Weights of a small self-supervised image encoder.
Model: 5.38M parameters, 32-pixel images, arch mlp, norm layernorm.
Training: soap at rate 0.0013, 20000 steps, batches of 256.
Rows from block 2 of a small self-supervised image encoder, named by matrix and row number. Rows with one number belong to one neuron. Each number is 200 + 40 x the weight over its row's rms, rounded and kept within 0 to 999. All counts start at 0. After the name is the row's rms in percent of the matrix's.
After each neuron's rows are labels from the 100 images, of 14848, where the neuron reaches its highest value: "strongest on" is what is common among them. Only what is clearly more common there than usual is listed. The data: retinal OCT scans (Kermany 2017).
# fc1: MLP up (model.blocks.2.mlp.fc1.weight, 1536x256), inputs 52-103
# fc2: MLP down (model.blocks.2.mlp.fc2.weight, 256x1536, transposed), outputs 52-103

fc1.205,094,183,195,231,210,294,217,225,235,243,217,197,170,206,262,246,126,154,209,277,193,165,251,147,206,221,212,207,264,244,97,265,204,154,147,188,279,93,257,218,288,260,188,221,137,149,211,153,172,201,215,137,187
fc2.205,096,244,193,196,184,146,206,196,198,162,202,157,326,141,172,173,168,283,228,173,215,204,214,215,225,193,159,171,235,174,226,235,190,329,198,160,191,278,177,183,124,128,201,150,206,257,258,191,237,202,233,236,147
strongest on: finding: diabetic macular edema

fc1.700,090,211,212,171,156,175,183,176,230,238,224,234,118,137,202,196,238,276,266,175,178,197,218,220,207,146,201,275,202,165,154,165,178,181,180,194,216,176,209,179,187,237,246,134,125,189,156,290,193,211,99,211,156
fc2.700,088,149,241,234,205,185,228,171,207,227,150,175,226,207,225,243,156,256,198,253,266,158,225,170,145,187,158,151,239,205,176,286,164,187,230,249,219,129,261,211,210,234,173,246,258,174,237,102,99,183,268,231,159
strongest on: finding: normal

fc1.162,084,230,180,291,169,226,227,219,250,154,143,228,226,170,197,192,195,263,240,244,149,198,242,208,150,227,224,231,239,173,190,199,187,152,128,212,242,186,225,211,201,155,147,238,232,203,127,212,180,202,245,136,253
fc2.162,083,219,283,165,239,279,101,168,192,215,272,268,185,226,209,242,199,223,234,123,217,201,221,196,292,300,182,150,169,246,215,169,233,234,263,132,191,251,155,184,171,238,206,217,123,256,277,249,206,223,171,221,183
strongest on: finding: diabetic macular edema

fc1.146,086,193,231,185,117,215,192,234,213,144,240,251,224,201,165,221,196,187,168,195,226,206,121,153,115,287,152,190,244,177,124,206,211,177,165,211,294,174,215,142,215,216,278,208,198,123,235,104,221,201,192,158,158
fc2.146,079,119,231,212,225,179,192,172,142,222,148,118,203,193,228,163,100,214,232,168,216,178,220,186,277,135,179,125,173,206,237,228,233,263,264,135,147,248,226,233,202,228,216,236,216,222,275,290,246,177,202,169,235
strongest on: finding: diabetic macular edema

fc1.708,082,276,191,224,247,156,204,233,212,233,207,204,229,235,170,154,164,167,222,295,320,203,246,273,249,191,279,242,195,169,219,258,292,169,204,187,191,189,232,185,246,147,133,157,218,260,243,227,189,237,229,226,226
fc2.708,069,213,237,159,209,247,208,174,152,153,258,196,172,166,209,198,158,151,186,121,175,208,241,138,237,167,143,185,228,185,182,138,194,222,233,217,253,237,210,205,166,263,218,171,214,244,212,128,252,233,235,169,259
strongest on: finding: normal

fc1.348,110,242,161,214,169,278,231,212,279,171,190,269,215,228,210,174,217,220,271,196,160,171,221,116,271,215,245,296,202,174,142,198,180,246,228,228,183,235,157,220,224,195,239,153,175,151,118,172,193,255,221,173,262
fc2.348,116,144,232,129,197,242,124,195,172,245,187,161,178,194,161,219,173,134,167,238,161,164,253,271,223,176,204,224,163,121,206,211,190,223,205,185,239,138,138,137,161,206,238,179,175,263,163,225,212,171,185,284,190
strongest on: finding: diabetic macular edema

fc1.131,093,250,163,164,238,250,222,199,210,211,237,180,137,211,280,214,240,184,189,264,166,280,185,165,257,256,207,247,234,176,271,200,202,227,122,168,208,268,197,160,204,167,120,202,147,170,213,178,241,216,212,232,225
fc2.131,089,146,217,209,189,218,166,229,127,207,214,181,271,206,98,179,172,193,156,109,212,193,264,183,194,155,211,218,144,170,190,213,192,155,277,174,152,162,180,293,274,206,237,221,211,222,147,220,197,221,280,158,151
strongest on: finding: normal

fc1.220,081,205,156,176,146,207,218,166,196,169,223,232,241,218,212,255,246,199,311,161,235,225,149,242,178,230,191,228,238,195,176,217,169,185,214,246,216,164,158,228,207,191,225,235,159,203,226,215,231,241,163,136,211
fc2.220,082,186,194,199,253,196,161,245,171,193,99,155,141,176,238,114,139,183,196,186,162,191,212,183,200,205,167,121,236,221,218,232,227,274,169,145,169,238,226,185,131,258,170,201,251,167,211,300,202,196,171,241,188
strongest on: finding: diabetic macular edema

fc1.726,103,194,150,298,217,225,203,209,219,202,259,194,226,188,187,241,182,189,224,210,187,198,102,200,131,208,240,170,229,228,178,232,230,224,217,148,232,291,229,155,190,147,156,259,117,164,190,269,148,244,178,210,155
fc2.726,092,234,218,120,218,213,201,183,207,213,190,143,215,173,165,215,269,196,175,235,172,225,230,168,228,140,202,188,148,174,168,205,194,207,224,224,183,161,180,233,195,223,187,253,240,153,148,127,195,172,287,218,220
strongest on: finding: normal

fc1.731,094,179,178,169,207,193,182,204,223,175,242,191,212,211,145,195,139,225,242,151,198,233,130,227,214,183,243,164,185,165,259,167,194,80,242,181,187,253,194,232,192,196,186,163,213,262,191,216,264,214,154,310,138
fc2.731,097,216,226,218,163,204,281,141,216,213,152,169,176,145,261,217,196,253,231,219,205,235,271,211,206,179,93,197,155,195,159,258,226,208,178,252,234,188,232,260,167,203,301,222,182,147,188,90,87,209,295,194,171
strongest on: finding: normal

fc1.36,101,237,191,198,150,170,143,210,243,167,160,175,178,180,216,192,187,260,184,216,216,184,161,229,219,185,208,232,169,256,204,242,203,283,225,156,115,208,217,210,248,180,213,236,127,180,173,177,179,149,171,171,182
fc2.36,105,120,232,165,213,231,243,203,192,169,182,191,191,175,245,269,249,244,190,223,125,183,165,190,141,157,202,158,216,146,193,213,223,142,189,209,148,213,208,211,231,173,112,173,163,229,256,215,192,209,234,227,217
strongest on: finding: diabetic macular edema

fc1.70,105,213,240,199,178,105,230,262,197,200,247,228,259,210,180,160,221,166,182,159,206,194,220,224,214,201,238,238,234,243,203,249,160,173,152,146,256,164,205,316,155,244,195,238,154,243,132,156,270,210,186,211,224
fc2.70,107,218,214,129,146,223,216,145,222,135,178,167,146,175,176,197,228,157,273,251,148,227,202,146,171,162,207,173,229,159,259,125,230,201,254,180,198,236,166,186,177,254,247,136,255,203,291,232,137,203,264,176,186
strongest on: finding: diabetic macular edema

fc1.114,121,249,251,151,172,224,137,132,125,146,160,218,184,216,146,185,210,223,275,183,236,237,167,183,192,183,250,241,208,217,93,119,157,162,197,241,143,217,207,231,129,217,200,191,199,137,109,241,172,153,163,190,104
fc2.114,117,168,203,231,252,180,218,142,248,175,220,288,185,204,187,191,204,176,241,238,215,196,200,205,110,159,164,248,180,205,198,233,272,172,204,221,181,170,252,240,189,211,248,160,190,169,173,198,162,184,159,212,254
strongest on: finding: normal

fc1.504,117,202,142,157,213,265,162,197,233,198,128,236,289,199,167,239,166,151,196,211,153,179,298,227,202,179,194,211,192,116,156,215,200,145,196,160,236,198,153,229,133,268,227,207,175,221,253,198,119,212,287,227,217
fc2.504,120,215,215,185,273,183,232,242,221,227,149,197,169,233,223,201,215,270,196,231,187,230,132,150,248,204,232,153,188,249,222,190,180,198,151,196,236,134,209,118,178,191,146,220,240,212,192,264,207,178,183,148,184
strongest on: finding: diabetic macular edema

fc1.528,087,199,234,323,174,205,281,238,219,171,224,95,211,198,168,238,193,228,173,240,192,150,155,197,163,123,167,210,195,227,210,188,165,202,207,183,276,222,286,249,155,212,231,203,136,175,133,257,142,274,141,196,147
fc2.528,082,173,146,138,193,166,150,212,212,252,195,214,252,228,281,185,161,165,214,184,172,216,186,239,195,230,223,190,205,218,193,230,290,221,292,235,167,189,113,152,281,154,178,243,238,198,157,172,312,141,234,181,197
strongest on: finding: normal

fc1.507,091,173,223,255,183,243,186,179,194,176,177,150,220,234,171,198,110,264,203,157,136,189,148,149,219,179,147,257,231,220,156,186,213,222,176,227,274,210,239,200,154,178,193,153,190,244,110,203,140,184,170,163,152
fc2.507,087,260,216,128,251,276,216,200,264,238,196,192,200,181,258,194,174,166,209,200,243,162,207,259,159,235,222,94,179,196,218,244,168,202,183,227,163,295,205,145,275,178,175,173,200,228,255,124,288,247,256,199,200
strongest on: finding: normal

fc1.112,107,165,213,230,189,197,153,128,239,219,210,285,244,246,253,260,82,147,193,245,209,246,119,196,137,231,227,220,208,221,227,222,256,163,221,177,191,152,147,144,196,237,202,188,219,215,170,249,156,265,116,220,219
fc2.112,083,199,218,190,191,159,244,232,160,194,187,98,200,124,176,222,247,282,133,199,278,238,235,255,245,115,153,114,178,213,143,244,160,169,195,185,229,207,150,240,183,171,219,268,168,204,137,152,167,104,252,215,90
strongest on: finding: normal

fc1.677,113,137,246,246,233,219,184,199,231,303,276,249,208,225,228,178,137,229,120,159,158,207,193,157,139,209,272,142,206,221,180,220,262,191,210,146,316,194,163,175,276,215,189,207,231,235,150,155,211,183,194,211,214
fc2.677,111,181,282,203,212,171,213,174,215,147,157,228,163,143,207,200,252,225,258,248,149,222,227,215,358,222,155,181,236,196,184,227,126,210,166,186,188,242,209,234,180,168,222,203,244,184,235,228,191,234,187,216,159
strongest on: finding: normal

fc1.746,101,209,199,252,237,189,257,230,126,204,173,212,246,257,192,109,208,204,215,235,185,228,240,276,184,198,227,229,287,201,178,211,227,190,197,238,221,164,148,195,201,193,156,242,177,216,220,139,262,248,182,237,222
fc2.746,111,234,276,173,226,204,169,180,230,178,216,157,188,158,169,219,143,191,210,131,245,251,219,181,201,188,196,132,171,120,216,214,189,224,207,199,220,274,218,210,152,207,215,155,183,181,250,238,141,246,296,162,154
strongest on: finding: diabetic macular edema

fc1.520,082,222,182,202,218,119,230,248,245,223,199,282,218,219,185,149,223,136,207,267,246,200,230,272,220,196,248,168,200,167,260,258,197,190,180,207,202,131,192,199,205,242,179,198,228,232,181,245,220,183,244,205,215
fc2.520,072,219,199,152,256,240,170,146,149,201,286,198,139,141,200,191,146,222,239,165,183,217,287,154,233,197,182,223,328,199,170,132,230,251,226,194,249,311,165,202,153,235,167,154,206,228,238,145,196,188,232,148,233
strongest on: finding: normal

fc1.725,107,171,177,182,219,191,229,166,207,180,160,220,145,146,190,201,215,192,245,303,144,205,276,270,293,198,188,304,209,146,199,193,217,269,214,165,160,247,213,214,207,247,199,187,110,196,211,196,121,177,238,244,289
fc2.725,109,222,209,242,258,192,169,250,182,159,223,240,264,217,198,267,140,210,281,193,159,212,140,218,187,148,165,201,175,219,205,229,149,154,144,273,194,175,250,252,217,221,191,178,294,233,197,253,157,134,198,222,179
strongest on: finding: normal

fc1.26,101,190,167,233,119,135,137,193,216,157,217,224,237,241,235,257,195,256,225,187,240,240,169,245,215,245,278,229,271,218,222,277,207,255,161,222,199,206,149,206,284,224,212,167,197,205,267,232,144,147,106,133,224
fc2.26,087,179,188,232,265,187,226,202,184,190,137,151,162,144,202,192,250,201,197,196,185,221,240,224,228,193,133,184,184,224,147,201,122,209,238,200,244,221,193,240,172,221,162,297,242,143,97,155,263,187,215,257,136
strongest on: finding: normal

fc1.580,090,226,170,121,205,191,258,206,159,230,197,260,193,212,176,162,156,276,209,191,152,134,221,164,218,144,167,225,227,175,234,212,200,240,147,158,217,184,242,139,234,196,193,233,144,214,186,268,145,184,175,255,242
fc2.580,084,129,267,249,201,216,246,176,161,181,195,139,201,193,255,290,177,193,180,251,223,181,258,120,147,198,239,229,187,199,143,285,213,163,238,190,193,169,246,244,221,234,201,140,162,238,206,137,191,241,231,183,183
strongest on: finding: normal

fc1.402,101,166,235,144,201,195,218,264,184,189,216,163,199,238,250,136,155,216,165,109,163,167,228,183,208,206,240,146,175,166,173,270,255,207,253,200,282,197,153,226,207,201,172,267,241,178,243,252,191,219,161,205,234
fc2.402,089,283,182,193,199,191,173,160,197,217,216,201,252,210,172,240,214,206,234,228,238,186,145,215,193,152,204,197,233,134,156,152,203,214,184,249,198,221,207,204,191,197,247,181,164,151,140,174,207,178,190,228,188
strongest on: finding: normal

fc1.96,100,226,215,158,152,213,246,163,186,248,250,216,202,127,206,180,238,204,189,173,204,153,207,185,137,221,164,212,163,175,181,258,163,195,169,187,238,212,154,180,294,215,195,162,255,144,201,165,169,196,210,185,210
fc2.96,117,223,164,195,238,186,149,246,195,191,227,170,163,199,254,254,165,222,148,178,237,219,268,246,220,127,183,180,236,225,171,165,277,199,238,233,199,287,261,201,171,226,187,129,165,163,288,199,184,116,186,224,182
strongest on: finding: diabetic macular edema

fc1.4,084,169,204,233,101,280,172,274,199,130,163,167,276,208,228,228,223,164,196,205,164,135,224,227,220,205,127,180,206,239,226,165,144,171,156,168,232,169,204,254,232,264,250,154,277,168,153,239,106,203,246,263,169
fc2.4,074,168,190,153,216,136,239,207,201,237,216,183,246,252,223,178,223,183,192,219,232,162,175,212,88,225,202,137,215,174,244,259,225,223,294,251,192,279,210,127,241,145,168,261,208,208,214,161,249,260,208,177,190
strongest on: finding: normal