Rows from block 2, named by matrix and row number. Rows with one number belong to one neuron. Each number is 128 + 24 x the weight over its row's rms, rounded and kept within 0 to 255. All counts start at 0. Numbers have three digits each. After the name is the row's rms in percent of the matrix's.
# fc1: MLP up (model.blocks.2.mlp.fc1.weight, 1536x256), inputs 156-207
# fc2: MLP down (model.blocks.2.mlp.fc2.weight, 256x1536, transposed), outputs 156-207
fc1.435 090:170138155118142101135162141125135134152149140181139105159150159146126120141175127149146121144127159113124152130133135149117135179149168127104116098147166160
fc2.435 083:134119083112130147125089138159119134139141113117150183131100134121139111141113119132156124161143113141129126151139115107108136080082124101185114159106117108
fc1.436 105:185147107084117095098082096130107089158123106148125137146131166113110129117146120132118125119141156095158076096121163137131134182085111142167078158163140126
fc2.436 098:107114150184153159151115150116157127148130149143132108086114109163167113160104131136131080144140092141131130112144141168139170079128140113082134144144125134
fc1.438 095:121101122086191124103147100162109118150146087092134137158148069191074146139150121104109164104108167104148131097118124153119119115150132094142152151088116132
fc2.438 088:095108160168061073140128142114155099155112159085126108116121115092139108121081114156185120134119132158134142114125142095136085124122113147116111090107124084
fc1.439 096:117141164141148180133151117129163140135119163105113118122148181145113110122201094112126145133087123117172106138134118103104091145120126108123113100143119099
fc2.439 078:135143102128090094099141176119122103120134141196117142159140132155115145134099139127140115083110118077108130118132114140144088145124095144116127150099143139
fc1.440 092:090060168144114134133119139116115132130130130121089143140103116136090135120106133120117124112145115130133129134137118108108088114073091125093094152089140173
fc2.440 096:119203133113129103113121109110135113111116089124122130141101142099162178111153114090168116148147123147128123159150140131141207082142119092174135147139084109
fc1.441 094:143136173093143095087144134141082153080107102114088151134103158129123093147114120149112134165143131076112117122148100125108158174049111114170116120144131123
fc2.441 107:102138140155175158164127110088127141148152148144123127101161082160114144105123152142098174090180104163196088098151111140143141117153140144070161145105114134
fc1.442 095:174114133124146104116137106142152118162102137154139148179113107124124115147101133131182154117118113103155145145108120143122097109122153134087109130127108124
fc2.442 104:117090112121140140119094128101185112142148161126108118079113132126131103105115129058106109125133139161121162105139123136117169177150144092148137097147120095
fc1.444 114:115126117144134112074118101137114153144128131144098127160121076105157088149106128102092090111144149088130139104176117140174127103154106097160122102134167109
fc2.444 106:147098149090121162163132092127137138103149068139097146118109156191099121136120099117138129067100083151128112141146136125082082099106117157088160127126136138
fc1.445 097:093074115090139086119122134188107138136119136130100124120146113120142132108108152134159138133135192105092110110099126154140147132129145094135144151096155138
fc2.445 102:117149126146113159162106141102119117125122113087179127150092138118121113186119106144117120114150090150190149100140093097155094143172108162100122086154140152
fc1.446 095:131121126128131116165142103147110126120148106165117163131122141089091116097138138140176153107113156105164115110116068123125136110145112159111126136145113168
fc2.446 099:102136162162121162108087160106117100133128131093118114151091155155067148137120137108086093125136111140156124140157135131126107149096124073137099137139127098
fc1.448 113:112135132138169135148110164163134097078135141128108113116173108098143117083116149151160142137143154145112154074098118126114112114131117134090098170141155101
fc2.448 125:170104158099101146139106123102099138151102103152174114131092131185104181164131125112102156140153095122128129200146111117159128111168146119167143098090130148
fc1.449 094:138147133127183106180118081151149145145170110145147119135116155154143128155119113123154129156179161106133121177126106117133140154106181145104145091138138148
fc2.449 086:120115151131115167069132159149111120097105163093174132082083159086137153120133141105144159135116102147098136090112123149161123136144118146143131160151116151
fc1.450 090:142122139120164131075122118151128161136105171126108137133123110128141131104156112096154106140128151083091128147110110108123162162104135121129094126156150109
fc2.450 093:101112131165132162118144127110114111132111143130104116177170132112066133121163167135105131085117134146187164129121107147097159103166088123123106151092147153
fc1.451 084:124130159142157134101135113195118106126130117128128147126126155108110130117097161116174113174112115117085137137100104124136113134107134142116142184139119126
fc2.451 081:121150136105123119150160132093129137120127106112097123108098125124102131084132078127110112077118174109130117136148135100145151103127091122116102152089155107
fc1.452 097:125127136105129126088111085104093080105103079130121129094102143137132128130127169149144097092117103180116120103106132139116113089124158139137110111119119115
fc2.452 104:126098136134150127186156135110145164101155168084084117141114129125132153122144134118160154170138109138166172154141114132199105147133184115101103107143068093
fc1.453 092:134096154124093123120062088136082137123151131117113071126086119135137132093142159130164150080152137113129138112176098107106126112102161112114119147103160120
fc2.453 088:104137146104156105110175099129152152089095124123116147152118135137107156135130111108102143146110141133100076127074142140102162114102104167129106117136141153
fc1.454 086:156120117149118140162097121138166149118093154110160151187138164105145189128154118146113144098138144135127127152129124161117138116137100131121119125170151113
fc2.454 080:119165138160139092092147172120104128110142146183139118098144094120099145126104139113151093181114099144096113123127105123161127179089151102148154129123110155
fc1.455 103:149112115099085121146115107090159070106138089109148111123125123155140117149125158175125124135114104112173157100125131084100136063099127118134099141124161107
fc2.455 107:133101147149160144113083138100095140176115170120157120126093115106140058120143148098087145136120145102114109105117172169136163126149123144120150138081115127
fc1.456 096:124086137144147145123083135104159134144090147125133112140091069158139115148130137116114188162194129120131116130108172119114130154150155114154164127144147129
fc2.456 099:156150117116158136152154139139112158147136081170098164150093149154119081152104091135165072117104133130167110129134122134136130089144064145129075130150146107
fc1.457 106:098156118096129137084130127149150089123138138114116139149187153180146120155113100106136131124135121114128135157138125151111126185154088112126128165157145126
fc2.457 109:134115114152125155124092104156114162153147172094146142108135133101111114127144151161117128085090138118125120120117118149191163133110154146083175119093104146
fc1.458 106:100120171078126071120119111146134111142164084137113127138122111176124143112156113112121156090101122103117118127102119155183151099128091125108097103128125095
fc2.458 114:155144165160123146111108130133070119146100163133130078155128141087115135116100122113096067181158107125145121094121116113113117159128130118108196121147108132
fc1.459 098:160105157115042174101095119158144109154144116086072092094111084098151119134144088083182129149114164166156134094076123101137136130148099077128083115149126116
fc2.459 097:142122147119191099132132153093089132141089090139131153175106131137113092113127166110070146161137199074113110158128149135114139111114151137182120164174131132
fc1.460 106:139138138117125163117078135113118091152101113122119147147108086146119111148154111099137125120100135108094137159112137103125155142136116107187112089096150087
fc2.460 113:107122126079160112151143101116114144123120097095197101133097157091112098123130150124044145107119094136175133154161144133182165125174167140155141120107104114
fc1.461 124:132105153128093143090167129116099098135148106109155147111101152121137150132126103108101129093113124135123124133090130129172166106119106127166108121109135150
fc2.461 112:152149118101171159138136116128131179148118119130101132128144178132187113131144110095151148087143140182129133105145141131069123112073112123096132171136130103
fc1.463 092:115127148091101165146093102181094137113140192103142075114137138152155126091145123116141122159125113101159102133126156105122128133141147160138121189130135158
fc2.463 086:120167158132137155127113147083141146117087094155110114125096128142123082102174088115147158085138145127121146148147117161131174109098130080160122110139124136
fc1.464 113:142106143145126129141079130145158105123113109105171164100157124100124127156119109142161115171085139116092094117142121099134068094143112153135140140114145111
fc2.464 111:117165155111109150104154105129110109117137194122173095168119145158155128146109122162097141131129129137119078118095144126130157139132115137154180107102129148
fc1.465 094:128116093184095185128192158146145125112120114145131120141080111159139142142135130101104099155118132158170097144107140117124124098120104113102126108131142118
fc2.465 095:135165142143110091114118137125125113156149142128157107089102149104144074139100152137117137152163121130125149107104150085166116203152118132153136150131120151
fc1.466 120:112144179151112119139140119111168153163113154100120154132119145135096102115113135107105115121170134154081131130136142086109144143115135142120141102123140114
fc2.466 098:141136123106140091097153102154117119156120123142138149147134124096076122150126156159095132134152136107137141123139131157082142153076125126153127168146144141
fc1.467 100:159130103139090154138133162125092112133113102129162110184088136136141139151063135128147115070120120187128112151069124143124114177097150128136137110140092101
fc2.467 098:105102144068147116145118071143154114117107118126117133156145134149167108088109097107143108154118110063130161108137138081161128104135091138148134130170159169
fc1.468 095:119119106135110104114133117105144117098120147090119130152129133155096104128085136119101117122127153126107150128073164101076133121123128083093106130092106115
fc2.468 109:128160144082170097113090150106155133175160070119121165097171100139106121108114120174160110160098122161110124098143126119077121159097149138147147127080104151
fc1.471 098:087113135121092145093150146088139089122138099105141117103121089115138143118170119118083065133103136139133133114105117128169141128132115115154167091131142125
fc2.471 100:142137128115148111100128126187133108117106150095145128102105144124141133146124162136122141124178136075113116133135146107132158138086105107150137152118118140
fc1.472 077:120144118112138135107097133147104145142159170147091112137133149133119104133142145129130099139105146112121149143103097137165180120090107114140118122106113128
fc2.472 067:123126143125126141117124115131093139075074100092120142139095112127105130106108114111141142116128130139130111144160118081072127104116123132152122160150140096
fc1.474 117:143158144137105178146151135095091087151101092166149156148100117121120110118122094099098127117159124123131111102125132136145141142121103128096153112123155162
fc2.474 133:119128090120124143120137114130144164149145180146128159111128141114146142135131073110152148128127127183129130094142136126115136082147126117144146160127142075
fc1.475 108:119124120143124117144135163119148123096110112127119105151138120117119201114147128130097162101105132113128090124090129155117117127094110121172108196133128116
fc2.475 111:111156202116130125117152074090161115141094153110145133121094129131157122108156118129134082128134123120145111118097120155128136090158129104126150118123140135
fc1.476 110:151131135147101122140127125142129157130134095133165164132111102131129155165108135110171089119134114118131112151075108100112148146140138149150135125104149095
fc2.476 105:120105142118127192153092105124128082123075118096150105151103137149128158112134143156132113154156150121110127171140130130174137111154120109140127164110132108
fc1.477 094:149128089134109138158075151120140118104155114102078122116093132141125125100134132159137124159132165170136092145154138144162147125148174121151159173168114151
fc2.477 078:095121122121108102104167119143104141096134133094143106140108128098108114173144145139142142156122160134128118114092156111133116188058115141112121135090135058
fc1.478 101:112157130099159151124106148147145160129136066148126118087091166145133154116157140124144151130170137104140184134194106122164132126131165117201180123134088153
fc2.478 094:098103127161100115132124112113156132114128142126091120155168089092127116092126162155119116088126146144146091105082144167118148151105116106129107138147137079
fc1.479 098:073155111142130122122104150132153138129120150111151145108120092089168150128106091155149107146147167134150120113143136137122154131108138128078132149082126082
fc2.479 075:153123120120134104165175103125104150118156085153102145112128100165134134099146152103083087123120125067107132103126133156128122142130083169137119115108123141
fc1.480 100:112102105147134112128129132128127150151099128092144143173117097119121112147139083147171160115116089133149111092078105113138126134132156133076141106078099078
fc2.480 083:136116099122202140072161156099156119120150079118117099111117136164133129103149135131092091139141167136156136133168114177120108168124105158183137130104133166
fc1.481 113:103121119116104151089141151119161104112119169088111156146132131156125112123094135119116146113139139155104162147109136111087144152102117076097135091141116160
fc2.481 124:128110167132126075118068111148147139165193120114111175137165125115080145099128133175156101117137148145134094138134165140145139158100125119145175150117072129
fc1.482 091:101148182160146098131129123124143155094139126113170132126145168156106126157118140126107131125130125111153112187120104113105111121115140115090133119153083107
fc2.482 088:118152085076071146082115136151128113164131140135090143160169112122167137132154100139107098143117074098122200137168132146103121145142099161159103116077133148
fc1.483 103:085120148123129097126132135135110123108119145114074114085158118122131091141144132146157125121147144131120114143169165099149112120128110135154097138132101166
fc2.483 101:173148156149106137125059127122146089119138137120106129117122134155077131093116156123099156138102145150129136163101106148127112118114151121096118119140144079
fc1.484 089:099117150133141102110071125144127099154101130071140149136087161124122105108138176148146105159138091138181130101075120108135122134137153089163127141116104129
fc2.484 080:135135120166125157147128116130094113114134105126108124098092118124112114132171097134185084107118176107091140135150122119146166151127089101084119149140158122
fc1.485 106:127162091128114109127143157143144134111129137142172134130101160135152098174127108149134107146105151133119126100072093128151161114104067120071145130087130110
fc2.485 115:110143106169124119119118136128128138105101126103098160119190107162155123108155104090134153172121120109125123142077137123123147093108135106081144097183098132
fc1.486 092:095123151163133129087131084110112146139107165137136136110158118141193140119109129111160086117145139102101145147176124146120120140119112103094159136112137115
fc2.486 107:179120111138125108170099155092159136128162081083138158110108169123100154133097136131116167135123079100125076127103150120161089144138125115142100120138136119
fc1.487 132:123117105120114114151144115123137154135110126096154095146117134147146129079166151137115132097112114147117132106125098160150099167107187144098101115129132155
fc2.487 133:096151136172128146124120180137140148139142113155125144125116115099114151134085085120135134117141119102126127119118110083092122144132128080147112150101134110
fc1.488 091:142128109160106191136163130130136083087134106077131111196156138092119134132126101124138079155105133110116129153101156105091094100198120105107137110097114111
fc2.488 094:120135150122120090077154120124097126135173135124145138124162138138127096109122160119122104174133139110125109129104107139141161147099153128126164136068127162
fc1.489 101:132127132112139110094103137171102125099127141151167095153129177152122126102144178111150160129145109085143131110145151099101140116176095151117146148133129121
fc2.489 109:103117122134115161162125153106128135118144089146106129133130132131124128127132115111138144128119130160098102148079101139132139093092180102174111111127115150
fc1.490 103:121104170142120157105135151152123100090137121132119124092148151123120120122141168119140107127185134094127106132108106132129146130129152103160179139154133147
fc2.490 095:131152113167117152134161130113124125126098120120137169174119126134103110130102122115130127109131155109096123171173091144141126109108118116153136106149163166
fc1.491 094:115161134083091110101136093142102126127159145169150136178161119160128081108142141108138129107135156142151112156133133139161129113107113108174138075135138081
fc2.491 108:114108136153097153135114130136113143138196141090149131099114118137098152114117137123107116127115109127152145109093113137115119164130114114115137131119083124
fc1.492 095:122120181101137159139164136111087150155119104122158144156048114163103168130108107135102140092108092170136117085131134093097139050185118148150141134132134116
fc2.492 095:115137164112125131151066129103142115116139142115106129121159134123119080107127138129151126146129132132135183156139112115157182153084148090068139180155109131
fc1.493 085:109129114146141093109152134115105097151140139105126120191144121153122173132145164129105142141130102122141103166172169131101092127112124135118113105110111131
fc2.493 080:117133109084153155148112147114101150080129106099113116132125103124095111088133068130139135126152176123148107104101108137144155116093142095160122151116131114
fc1.494 091:144136170121151091116109123125131107125122096154132091148103124139127101146118110135160207116104095151167124155157170133127135124124157132137111144130096161
fc2.494 079:083156084120096155118099106134106115117124165102115163129126122111095139108114139162131083177134143128089086122132133118121112139128123144119133148141128125
fc1.495 097:126141188148092144102125087176142129178136157151109164168123138148125137120146136069146124132111110127118137126131143110122155136162122125150101127158115154
fc2.495 096:126161125141149102168120143129133096092117098147162119110101158094121212079094118133144149136118129106079125164123118114091142125114152159150120174125139154
fc1.496 090:116125097116154142136157140147137146125112102089141136129141127104120165119096178139109176141128146135120118122117121132140095091129141131124138135111093138
fc2.496 094:102092101105109131069071101139150111133168120109132142140131137121151143125106113089151125131125130129118187174173120130103157190151143137110123154138145155
fc1.497 105:099129097088112127128141145119154117127104094121135125088109099129148143108131156159105131129125153092148097119074143125125122113130139130125127125121097159
fc2.497 108:163160148125159122110121120096116108135156125136125156138122168114087147146097122092152127128113116110152143157148096128124105133133147134161123148148137106